config.toml
train_examples = 22083
image_size = 64
encoder_arch = "resnext"
fusion = "prefix"
fusion_encoder_fused_qkv = false
init = "torch_default"
residual_init = "none"
eps = 1e-08
Rows from block 4 of the image encoder of a small model that answers yes/no questions on an image's attributes, named by matrix and row number. Rows with one number belong to one channel. Each number is 200 + 30 x the weight over its row's rms, rounded and kept within 0 to 999. All counts start at 0. After the name is the row's rms in percent of the matrix's.
After each channel's rows are labels from the 100 images, of 14976, where the channel reaches its highest value: "responds to" is what is common among them; "place" is the part of the image that holds the peak. Only what is clearly more common there than usual is listed. The data: telescope images of galaxies (Galaxy Zoo DECaLS). In brackets: how many of the 100.
# convs1: grouped (8 groups) 3x3 conv, stride 2 (encoder.blocks.4.convs.1.weight, 256x32x3x3, each kernel summed), inputs within the group 0-31
# convs2: expand pointwise conv (encoder.blocks.4.convs.2.weight, 512x256x1x1, transposed), outputs 0-127

convs1.33,070,243,220,262,219,238,263,202,201,195,227,245,181,189,172,239,239,197,212,201,209,241,198,169,235,227,249,199,217,193,181,237,224
convs2.33,097,212,221,199,191,209,199,236,226,294,225,172,219,210,161,181,196,219,175,184,176,234,189,165,195,133,161,224,136,189,233,201,220,200,162,193,226,164,193,217,226,203,169,187,192,185,213,175,207,229,195,217,207,199,224,232,158,223,171,145,170,153,213,192,182,211,160,179,164,189,143,177,185,211,239,158,183,178,198,159,162,206,168,155,178,287,180,191,197,140,228,216,203,158,125,237,175,164,179,169,201,197,209,192,199,122,166,164,176,216,164,188,213,193,179,220,174,172,217,186,206,214,243,196,237,178,146,162,208
responds to: shape: featured or disk (82); edge-on disk: yes (80)
place: middle right (36); centre (30)

convs1.119,085,146,157,199,214,231,169,189,191,236,186,219,151,185,144,217,174,220,150,159,221,186,214,160,235,195,238,221,182,215,185,226,162
convs2.119,096,219,186,203,218,202,253,202,207,202,202,168,263,228,211,183,218,212,183,177,190,256,186,197,188,174,211,188,209,259,250,197,245,194,163,275,196,170,152,217,225,197,200,198,213,185,240,157,177,216,180,208,211,176,209,189,203,178,176,169,228,195,208,231,167,193,257,214,153,248,182,197,192,194,268,227,179,199,286,162,181,208,259,163,180,203,291,160,186,214,190,184,273,188,168,196,176,168,238,159,193,199,230,246,197,177,237,237,192,227,219,165,193,171,224,192,195,197,174,196,173,193,195,216,204,252,191,281,231
responds to: roundness: cigar-shaped (31)
place: centre (58)

convs1.30,071,199,130,230,206,204,239,231,224,218,194,169,184,233,218,164,168,190,190,205,129,216,202,219,133,226,211,221,211,223,230,168,182
convs2.30,083,220,195,193,218,190,234,209,205,234,225,183,215,191,207,178,207,227,209,178,217,244,159,174,208,241,144,222,156,266,213,196,225,219,204,254,174,210,201,193,215,200,175,190,218,206,219,223,205,247,196,228,202,201,239,224,207,192,183,173,236,178,209,228,163,206,240,211,187,245,211,210,216,212,210,253,191,194,238,211,206,170,283,168,194,208,284,172,237,169,222,207,259,195,213,188,199,155,254,174,219,194,215,237,216,160,256,235,213,235,215,149,242,169,204,222,188,145,144,225,185,209,204,237,193,282,220,293,270
responds to: roundness: cigar-shaped (33)
place: centre (81)

convs1.114,094,225,225,269,187,197,231,239,249,203,215,265,210,247,208,187,234,186,226,221,175,208,168,223,190,232,210,234,236,171,212,169,221
convs2.114,099,225,218,228,209,151,216,222,199,233,272,195,200,234,199,155,194,203,189,191,205,246,285,158,169,151,184,190,165,235,240,243,185,199,194,234,253,177,206,250,248,183,211,205,190,193,233,193,174,225,200,225,192,199,210,199,156,220,198,219,184,163,261,225,184,192,214,185,176,217,208,243,175,206,242,157,196,201,212,193,189,159,180,138,177,224,241,215,226,160,214,176,205,192,137,225,187,200,182,185,204,167,264,216,196,174,236,221,197,224,163,260,231,254,193,194,187,167,224,167,192,204,220,185,225,234,177,214,207
responds to: roundness: cigar-shaped (47); edge-on disk: yes (41)
place: centre (72)

convs1.108,093,246,227,247,181,185,236,231,250,206,238,243,217,230,223,192,233,193,236,237,173,227,168,226,191,226,221,225,232,160,226,170,218
convs2.108,096,241,199,203,177,179,214,234,179,230,238,186,206,230,210,188,191,200,197,227,191,228,295,201,167,146,167,204,189,213,217,268,203,205,199,231,272,194,204,237,247,196,202,198,192,215,224,207,172,205,183,227,168,185,236,198,200,231,181,221,176,158,261,226,198,187,207,195,202,170,223,252,185,185,221,172,190,193,169,187,193,172,198,147,174,203,222,219,210,167,182,192,218,187,162,261,179,208,197,198,196,180,256,211,167,190,203,213,187,212,170,258,241,274,175,209,166,160,227,189,204,216,211,190,203,223,151,217,225
responds to: roundness: cigar-shaped (51); edge-on disk: yes (34)
place: centre (81)

convs1.106,087,212,222,198,192,173,171,199,179,258,216,177,201,233,167,162,210,162,213,211,146,227,161,211,156,211,228,188,230,150,212,135,179
convs2.106,095,265,178,254,233,210,192,232,231,229,236,148,206,224,191,148,203,222,190,232,214,205,210,208,170,106,181,221,199,193,213,242,196,204,191,213,202,140,125,187,253,230,208,210,209,211,238,151,139,204,220,177,158,155,245,225,227,171,209,259,187,190,256,233,211,231,171,220,210,200,220,240,189,201,203,210,219,209,196,145,172,204,239,198,146,240,211,215,228,189,171,227,208,196,167,260,181,186,201,186,232,198,244,213,183,190,253,216,153,241,233,212,237,227,161,198,192,184,206,210,201,236,222,229,221,221,182,234,227
responds to: roundness: cigar-shaped (35); edge-on disk: yes (26)
place: centre (77)

convs1.97,097,243,236,227,196,170,225,225,239,213,220,225,220,243,228,182,229,170,242,244,173,225,166,231,175,224,209,219,233,145,213,166,227
convs2.97,084,243,193,218,178,186,179,235,203,220,264,210,214,235,214,193,211,194,197,236,209,233,287,214,175,143,179,195,155,222,225,270,175,186,185,243,277,209,185,250,270,203,225,196,208,214,230,204,191,217,185,222,198,177,239,188,214,196,209,236,176,161,299,227,185,208,207,183,193,155,229,241,188,197,229,172,184,199,147,203,185,161,161,112,182,212,205,214,228,173,190,189,209,190,153,251,160,231,180,176,205,186,235,224,150,185,212,206,181,234,156,253,228,260,154,211,189,153,232,178,173,218,225,205,204,206,137,185,210
responds to: roundness: cigar-shaped (40); edge-on disk: yes (35)
place: centre (80)

convs1.186,123,174,194,140,254,180,207,181,214,197,211,172,224,201,246,201,248,201,193,148,226,261,228,201,243,196,209,194,220,182,251,222,170
convs2.186,122,199,206,208,202,175,221,201,150,185,198,204,198,214,230,183,212,169,257,184,265,197,225,187,181,213,218,215,210,209,204,219,205,209,222,191,214,197,177,185,208,238,220,275,341,227,212,194,202,199,211,183,209,194,203,198,187,197,224,197,211,229,232,248,203,235,202,324,171,207,213,219,209,205,200,158,282,291,191,187,190,186,198,220,197,177,197,219,226,208,181,199,199,207,200,194,225,191,202,177,229,178,191,207,206,225,194,220,205,171,205,216,201,212,196,212,205,207,188,136,180,170,232,207,194,188,235,205,155
responds to: edge-on disk: no (98); shape: featured or disk (98); spiral arms: yes (94)
place: centre (97)

convs1.101,094,157,146,212,215,239,186,205,199,226,170,238,147,202,169,219,176,216,150,160,238,193,192,150,244,204,233,223,198,195,190,229,165
convs2.101,080,212,199,206,173,183,224,179,218,181,225,174,247,244,188,176,213,192,188,155,191,241,211,208,181,165,214,184,183,266,248,163,223,199,155,260,239,170,156,222,214,203,213,185,201,196,246,158,171,198,164,203,185,190,227,192,183,227,170,193,190,179,212,231,179,200,201,201,158,222,158,156,200,166,261,212,189,182,241,179,170,170,209,160,167,215,281,185,206,184,247,201,252,166,146,203,192,184,196,152,194,165,241,246,209,160,182,210,172,212,188,189,191,190,232,180,159,171,195,174,214,170,214,203,202,218,212,233,227
responds to: roundness: cigar-shaped (31)
place: centre (73)

convs1.208,101,222,227,223,154,241,212,223,169,193,171,206,220,183,227,227,139,206,185,247,223,239,223,212,195,194,160,247,201,240,221,234,149
convs2.208,092,226,149,199,178,175,205,208,173,215,227,202,177,224,199,125,203,197,234,169,204,258,217,189,190,184,173,185,189,229,240,238,166,178,169,228,209,193,185,176,218,214,156,163,205,207,243,217,232,197,198,213,232,214,258,191,212,205,164,158,144,152,229,212,180,220,203,200,151,246,192,235,232,192,207,213,219,204,215,203,206,158,265,187,210,192,216,189,215,158,196,179,209,208,148,181,150,138,187,147,199,198,216,278,196,157,215,236,217,233,233,207,259,216,169,199,180,203,153,200,186,195,217,262,186,252,212,235,187
responds to: roundness: cigar-shaped (29)
place: centre (88)

convs1.89,111,141,222,224,157,231,182,223,200,227,225,220,208,224,223,218,226,212,210,205,234,211,226,161,216,211,214,209,136,222,220,189,116
convs2.89,126,189,213,207,188,193,217,216,199,199,191,179,209,196,201,205,190,209,200,186,240,208,209,203,209,206,217,257,212,192,206,191,201,246,202,206,180,182,186,214,190,313,204,218,208,302,204,187,179,209,278,201,201,184,182,230,193,200,189,233,195,201,206,231,203,317,218,210,208,207,196,191,172,262,200,158,245,209,199,179,171,197,197,225,189,202,183,206,265,223,211,249,214,213,188,201,185,193,200,200,307,195,202,192,197,201,225,202,184,182,184,183,196,200,212,264,200,223,202,155,179,203,221,189,200,193,200,208,198
responds to: edge-on disk: no (98); shape: featured or disk (98); spiral arms: yes (95)
place: centre (91)

convs1.6,062,211,175,242,181,201,259,232,259,201,147,173,169,229,195,156,170,209,173,193,148,177,197,224,173,227,197,193,188,243,235,189,215
convs2.6,091,232,174,215,211,182,243,227,221,228,194,183,256,199,196,176,222,206,191,178,207,245,190,188,215,198,175,207,174,269,233,184,258,196,206,267,177,195,202,188,209,227,192,220,194,204,211,183,177,189,222,195,195,193,238,219,220,169,198,114,223,196,204,213,158,202,213,206,150,224,168,200,189,228,250,219,197,193,276,177,173,189,298,179,178,238,274,162,201,160,199,211,260,187,192,190,187,159,246,186,210,205,213,237,207,115,226,211,188,236,207,173,205,201,229,212,169,154,160,210,167,216,205,224,225,259,219,281,216
responds to: roundness: cigar-shaped (28)
place: centre (80)

convs1.130,081,234,234,167,208,193,211,219,205,249,195,219,232,141,213,233,242,220,191,161,209,190,242,247,170,255,235,160,191,203,206,223,231
convs2.130,091,217,224,221,207,189,237,210,221,225,205,108,214,232,169,180,200,195,166,146,198,228,187,179,182,174,176,193,157,256,251,176,230,204,177,241,216,126,186,224,226,202,182,193,195,188,211,138,154,242,186,206,232,124,236,204,194,228,159,184,195,173,216,209,171,193,216,198,154,223,168,167,162,206,246,221,192,190,219,113,147,174,201,187,122,220,229,201,210,166,224,199,252,203,136,216,186,182,196,185,204,198,220,219,193,171,186,228,149,212,174,211,223,169,224,196,157,173,237,196,235,188,215,192,235,188,214,213,230
responds to: roundness: cigar-shaped (38); edge-on disk: yes (36)
place: middle right (42); centre (35)

convs1.0,131,190,219,223,192,171,211,223,226,194,143,193,221,227,190,235,235,210,156,140,224,160,155,210,200,206,146,164,146,211,220,224,189
convs2.0,106,209,224,210,209,199,234,230,204,229,189,125,252,230,168,186,189,182,179,166,220,216,171,137,193,175,160,221,154,222,225,185,309,223,189,238,219,135,172,226,192,227,196,201,194,203,203,145,120,203,218,197,178,133,202,241,159,223,202,147,205,196,187,193,135,221,183,218,186,201,141,152,178,208,248,204,219,225,207,119,153,199,207,172,125,237,234,142,221,151,205,242,228,134,199,210,204,207,188,209,217,171,191,200,195,153,171,166,137,188,166,196,184,163,210,232,187,161,218,152,211,196,208,197,223,175,184,197,180
responds to: shape: featured or disk (75); edge-on disk: yes (42)
place: centre (79)

convs1.234,097,214,183,196,216,274,229,224,223,211,188,214,208,195,202,237,179,193,236,197,247,238,193,201,219,233,232,277,226,192,250,213,237
convs2.234,084,193,214,206,229,247,195,217,213,215,181,238,195,164,196,195,254,237,171,180,190,193,184,253,281,172,219,234,226,166,208,176,191,214,184,167,177,222,228,212,196,207,201,180,162,195,200,216,265,246,196,220,220,267,194,207,183,208,178,176,211,188,194,193,224,198,223,179,130,254,142,190,192,209,204,157,176,184,204,219,194,247,229,211,234,202,164,253,200,224,198,193,205,229,201,196,237,189,236,130,198,265,204,159,268,183,180,132,229,201,229,174,196,174,185,207,199,210,201,176,167,241,175,204,223,192,201,175,218
responds to: shape: featured or disk (81); edge-on disk: no (55); edge-on disk: yes (25)
place: centre (47)

convs1.206,130,223,233,145,199,170,181,154,199,210,199,141,223,200,162,156,200,217,170,166,182,230,161,207,177,199,194,145,223,145,170,187,204
convs2.206,119,209,168,153,169,148,226,175,154,151,236,200,118,190,197,270,211,207,221,235,168,208,206,234,171,185,203,175,204,174,238,222,109,139,179,180,193,205,226,218,226,163,175,159,193,185,238,206,200,204,153,218,249,194,225,148,211,208,174,224,159,144,221,212,225,175,227,170,221,178,201,223,179,171,135,216,174,164,174,213,198,162,176,184,203,161,144,236,198,224,205,117,177,222,175,157,180,219,153,235,168,189,236,195,176,247,184,198,214,221,215,182,242,210,176,162,206,202,171,224,212,170,198,182,167,180,204,171,213
responds to: shape: featured or disk (100); edge-on disk: no (99); spiral arms: yes (90)
place: centre (33); bottom centre (32)

convs1.135,098,197,151,243,223,210,238,190,212,173,155,156,146,200,218,178,166,210,189,191,242,209,209,250,222,263,229,200,213,246,201,218,205
convs2.135,098,252,171,251,212,178,171,217,203,231,258,204,194,207,214,157,210,227,198,204,209,225,211,223,174,157,171,207,217,228,235,292,208,197,196,239,206,190,180,207,249,200,214,198,194,216,265,186,203,230,206,215,178,190,242,196,243,189,199,205,165,164,238,239,201,207,196,181,180,218,195,309,181,214,197,196,202,192,214,202,198,153,240,171,191,233,214,228,215,206,190,190,193,201,147,255,182,179,188,133,209,180,243,237,210,188,229,204,185,248,232,233,268,237,134,191,219,181,210,206,175,208,235,242,209,238,170,225,217
responds to: roundness: cigar-shaped (26)
place: centre (82)

convs1.204,134,260,251,211,206,231,200,225,197,182,197,226,160,207,247,205,193,159,193,239,247,263,228,193,229,202,199,234,166,226,241,196,211
convs2.204,092,245,196,188,149,202,203,228,177,229,224,195,167,249,184,175,179,203,176,144,174,260,171,186,201,158,181,185,185,224,276,216,194,194,179,205,250,193,184,261,242,172,144,158,179,190,244,203,237,225,174,237,193,212,262,213,185,260,173,168,114,154,214,195,187,179,144,165,141,207,169,187,229,185,215,178,161,162,146,204,183,209,191,199,215,209,201,181,189,197,231,197,170,210,132,199,164,182,141,195,182,207,258,230,212,113,198,191,211,230,216,172,264,204,134,176,208,216,225,167,222,205,210,241,202,178,196,165,207
responds to: roundness: cigar-shaped (46); edge-on disk: yes (43)
place: centre (52); middle right (39)

convs1.87,107,153,231,232,165,228,195,229,206,226,226,223,209,222,213,223,227,188,233,200,218,226,219,166,227,216,206,236,137,225,217,198,117
convs2.87,145,189,216,196,210,194,214,200,181,206,196,195,197,193,205,192,214,198,208,184,245,197,198,189,195,194,212,249,199,206,208,199,204,229,207,209,195,192,203,200,200,304,196,215,216,339,203,183,199,204,264,198,216,193,182,216,192,194,194,216,199,204,200,236,195,300,212,206,201,208,201,212,173,256,193,165,242,207,194,197,186,203,211,222,193,210,192,211,283,216,207,242,199,209,192,200,187,189,203,199,294,198,185,205,197,213,218,189,190,178,192,186,191,195,211,249,198,226,211,151,187,200,213,198,214,189,213,203,195
responds to: edge-on disk: no (98); shape: featured or disk (98); spiral arms: yes (96)
place: centre (90)

convs1.11,061,212,161,244,185,196,263,226,259,208,164,182,188,236,201,160,186,220,196,186,141,189,210,245,188,244,198,195,187,238,241,194,197
convs2.11,089,216,175,200,222,194,248,208,204,205,191,150,237,177,199,164,194,200,221,167,202,240,161,183,197,202,137,212,174,234,216,193,261,228,213,229,193,161,184,186,207,203,187,229,207,228,226,176,186,201,216,210,186,163,213,222,226,168,201,100,195,194,178,222,166,197,230,215,150,233,166,192,210,223,243,219,215,200,263,147,193,203,317,156,178,233,262,149,198,162,222,215,273,167,178,192,190,149,225,167,196,196,197,245,207,158,223,190,183,226,213,152,207,193,199,208,182,159,137,201,148,220,219,239,219,280,214,271,223
responds to: roundness: cigar-shaped (27)
place: centre (78)

convs1.86,112,136,231,218,150,214,180,221,225,211,218,219,203,213,213,224,212,199,218,206,218,220,209,160,221,223,223,223,129,225,214,192,118
convs2.86,123,209,208,212,197,211,212,206,194,201,187,200,199,184,207,190,240,173,206,175,237,196,205,182,205,210,222,254,230,201,205,201,192,228,191,189,205,192,196,198,194,299,218,200,195,319,212,176,186,195,262,182,224,192,199,235,177,185,191,212,206,203,205,209,189,303,203,218,193,214,213,198,177,251,199,156,229,194,213,197,162,196,214,207,185,217,201,216,296,224,192,243,196,183,187,200,202,203,217,198,278,209,200,209,221,197,205,195,174,191,196,201,194,202,201,269,224,217,214,152,193,203,219,209,216,187,212,215,178
responds to: edge-on disk: no (97); shape: featured or disk (97); spiral arms: yes (92)
place: centre (96)

convs1.80,106,153,220,229,156,224,190,226,200,225,215,227,208,213,211,227,216,192,233,211,222,227,208,164,221,207,208,243,130,230,227,199,120
convs2.80,147,199,213,199,196,203,211,215,185,199,190,196,195,190,206,204,211,183,213,179,241,197,205,207,213,204,224,237,206,196,194,197,205,239,191,207,197,187,210,210,188,322,194,207,202,335,205,187,192,195,269,203,221,196,179,211,182,191,202,218,215,214,202,230,201,307,209,211,194,215,203,203,175,248,194,167,239,217,206,192,181,198,195,213,182,211,184,211,274,216,214,248,209,211,196,197,179,188,207,198,296,187,184,204,198,209,215,191,183,192,186,198,193,196,216,244,204,221,218,165,167,205,214,192,209,200,216,210,196
responds to: edge-on disk: no (98); shape: featured or disk (98); spiral arms: yes (96)
place: centre (90)

convs1.205,149,130,149,208,206,206,218,206,219,239,232,197,255,202,195,211,217,260,189,207,144,135,204,231,197,218,197,208,238,211,207,220,205
convs2.205,094,206,223,225,214,216,258,187,177,200,201,190,201,189,218,168,225,151,209,136,300,215,213,168,177,216,187,226,199,202,197,192,208,236,233,214,186,192,150,182,205,252,226,257,228,235,242,185,184,187,241,177,196,202,183,222,175,167,212,208,212,228,204,200,151,246,220,235,146,216,212,214,178,213,203,198,310,240,212,192,184,229,228,212,189,195,211,192,225,199,191,233,216,191,212,212,217,169,196,154,246,179,171,193,214,207,193,222,194,196,192,189,206,198,190,229,199,214,224,138,179,181,246,217,212,194,215,199,161
responds to: edge-on disk: no (98); shape: featured or disk (98); spiral arms: yes (94)
place: centre (95)

convs1.117,093,241,228,253,173,199,238,242,244,235,234,249,221,213,219,194,240,195,237,232,180,222,178,238,186,221,224,217,224,171,224,167,220
convs2.117,108,247,218,219,192,159,217,226,177,230,247,171,188,237,194,152,199,210,200,207,205,233,276,185,182,156,181,212,181,221,237,244,191,207,191,232,282,171,166,223,260,207,221,188,204,197,236,190,170,196,189,224,163,168,219,225,210,227,203,210,165,162,257,207,179,197,183,200,199,186,227,234,182,211,216,171,191,220,202,178,194,164,191,143,173,231,216,216,204,181,203,205,192,183,153,287,190,190,185,174,205,163,261,216,183,174,233,223,184,235,178,265,219,271,176,212,179,170,237,204,187,200,212,221,214,223,167,209,198
responds to: roundness: cigar-shaped (44); edge-on disk: yes (39)
place: centre (71)

convs1.120,089,157,157,200,210,242,163,182,188,248,172,203,161,193,163,220,158,216,145,157,224,199,215,170,229,197,245,232,184,203,192,220,157
convs2.120,094,213,178,176,207,197,236,181,217,204,217,152,272,206,204,187,202,176,171,183,185,242,189,216,187,184,199,191,196,302,250,176,237,174,172,288,205,166,192,182,210,192,161,186,211,182,241,162,204,180,199,206,213,192,224,196,201,188,184,181,237,180,214,221,182,185,223,182,182,219,158,194,173,197,265,228,180,181,277,164,165,198,250,169,197,216,279,204,200,199,203,195,280,172,141,189,160,190,190,171,192,179,209,261,189,177,212,201,200,226,218,176,207,189,236,205,204,180,170,207,183,199,210,190,205,232,185,244,190
responds to: roundness: cigar-shaped (31)
place: centre (60)

convs1.90,105,148,235,225,162,215,190,222,228,228,214,219,206,212,216,227,220,204,228,198,217,223,212,160,227,232,211,224,135,215,225,181,116
convs2.90,133,191,201,214,208,196,213,204,187,194,200,179,203,198,206,198,211,190,194,170,241,198,207,186,191,209,226,235,211,193,190,205,199,219,196,202,182,174,197,205,203,308,202,204,200,335,209,189,188,214,280,209,215,190,200,228,174,194,190,228,200,214,196,219,190,304,216,222,197,207,203,206,167,257,206,158,245,209,203,186,175,212,207,230,171,197,198,200,277,228,204,246,200,204,197,213,201,213,208,201,281,197,186,196,222,198,230,203,171,181,205,199,176,198,204,248,219,219,218,161,168,208,226,202,203,201,219,213,185
responds to: edge-on disk: no (98); shape: featured or disk (98); spiral arms: yes (94)
place: centre (95)

convs1.153,080,219,210,167,202,190,230,203,214,210,194,197,201,146,185,209,217,164,228,136,203,196,225,232,121,251,201,137,194,175,208,228,215
convs2.153,106,208,176,192,185,204,217,206,195,215,199,140,245,209,198,170,183,200,170,195,183,245,181,213,191,179,176,193,185,292,214,200,217,179,155,297,196,160,219,178,218,177,148,168,207,212,235,168,171,187,188,202,221,160,213,194,217,197,176,183,219,163,184,200,188,199,215,193,188,220,173,206,203,188,242,249,177,189,277,137,185,177,256,161,161,218,282,183,206,180,198,193,264,201,160,196,185,187,204,182,199,154,195,271,191,157,212,246,197,211,208,159,213,198,240,182,182,165,171,220,194,191,200,213,192,274,193,282,200
responds to: roundness: cigar-shaped (27)
place: centre (59)

convs1.125,093,246,236,222,164,179,239,213,224,210,231,207,232,210,243,193,238,187,245,250,170,223,196,245,174,231,203,206,209,146,210,164,233
convs2.125,092,234,210,246,188,172,173,242,209,207,241,167,194,242,207,152,223,206,203,210,188,230,271,184,178,154,150,200,167,216,227,262,179,215,178,199,268,187,186,225,253,205,250,209,196,204,244,174,185,206,194,208,178,168,214,225,205,223,194,189,191,183,267,203,149,222,192,207,191,172,228,266,196,217,191,156,193,192,178,167,181,157,188,131,174,220,187,186,216,149,194,199,182,146,151,276,189,194,170,178,187,174,218,218,193,195,213,216,173,221,158,278,231,282,153,217,172,164,244,196,191,204,240,192,196,187,150,178,204
responds to: roundness: cigar-shaped (38); edge-on disk: yes (37)
place: centre (73)

convs1.216,069,173,177,170,261,211,221,204,267,215,241,222,164,239,215,184,238,175,161,198,229,172,199,198,243,222,214,198,167,203,195,156,236
convs2.216,091,223,280,186,189,183,232,240,185,245,218,176,247,287,184,221,168,202,154,182,186,224,198,222,178,146,194,205,182,245,253,183,241,227,187,218,251,178,209,243,250,215,163,177,186,184,183,159,178,230,208,251,201,170,191,237,192,274,189,227,200,195,200,207,246,215,192,188,202,227,161,166,156,198,242,148,197,191,181,198,152,191,182,233,186,244,218,234,188,200,241,230,221,244,191,210,197,209,179,229,216,184,241,180,187,182,245,176,166,225,171,179,187,193,225,219,166,180,271,164,240,159,186,166,273,194,186,187,189
responds to: roundness: cigar-shaped (45); edge-on disk: yes (36)
place: centre (82)

convs1.50,119,172,135,176,177,170,203,174,136,215,164,190,218,200,192,150,188,184,184,145,156,208,187,162,167,174,214,173,223,198,185,203,159
convs2.50,090,200,205,127,152,222,230,176,161,141,221,213,214,210,233,238,209,214,253,207,188,206,159,203,194,240,215,172,234,234,203,169,176,146,245,206,204,212,178,222,161,189,118,198,226,201,180,234,213,188,170,240,258,235,187,170,176,211,217,262,212,226,201,223,187,197,224,194,258,177,172,165,240,174,199,184,195,201,177,243,237,216,134,240,210,162,216,233,195,233,211,170,136,203,231,113,192,262,193,236,188,192,196,165,179,216,193,226,224,179,173,148,169,144,238,166,241,227,153,206,254,195,147,183,173,163,251,182,194
responds to: edge-on disk: no (95); spiral arms: yes (91); spiral winding: tight (67)
place: centre (51); bottom centre (47)

convs1.74,111,150,216,223,146,214,183,217,202,227,219,234,201,223,216,216,220,210,220,212,234,216,217,151,211,203,204,222,137,216,225,196,111
convs2.74,150,199,207,214,199,189,211,204,203,206,198,194,195,199,207,190,203,199,211,182,249,208,212,190,210,207,209,240,199,190,211,202,204,237,197,190,189,196,204,217,208,313,211,219,211,305,196,180,190,212,277,192,210,207,179,230,190,199,191,215,205,199,211,222,211,331,201,206,211,214,195,200,168,254,194,171,230,215,209,203,178,190,197,211,196,216,193,210,272,214,206,258,212,216,206,213,184,180,197,217,287,197,195,202,200,210,206,197,178,183,204,202,181,205,199,266,190,212,217,179,189,209,207,210,217,188,212,205,181
responds to: edge-on disk: no (98); shape: featured or disk (98); spiral arms: yes (96)
place: centre (91)

convs1.161,097,177,206,188,241,187,208,208,192,185,194,165,225,194,249,182,244,230,192,177,206,286,224,206,235,172,205,210,209,193,274,209,157
convs2.161,109,213,182,220,206,175,255,184,177,169,195,216,186,183,276,178,203,173,279,184,246,211,229,223,177,228,226,198,203,199,183,231,180,180,263,205,216,192,154,201,185,229,205,260,337,227,220,208,209,215,217,213,235,206,218,185,205,181,234,229,203,237,216,260,196,205,229,322,189,231,222,208,206,204,193,177,259,281,212,193,200,205,201,239,191,166,202,226,231,226,190,204,215,195,209,168,238,204,201,170,208,205,206,215,216,229,221,193,204,181,207,218,175,245,193,217,226,226,181,139,156,168,210,217,181,203,246,218,182
responds to: edge-on disk: no (96); shape: featured or disk (96); spiral arms: yes (92)
place: centre (85)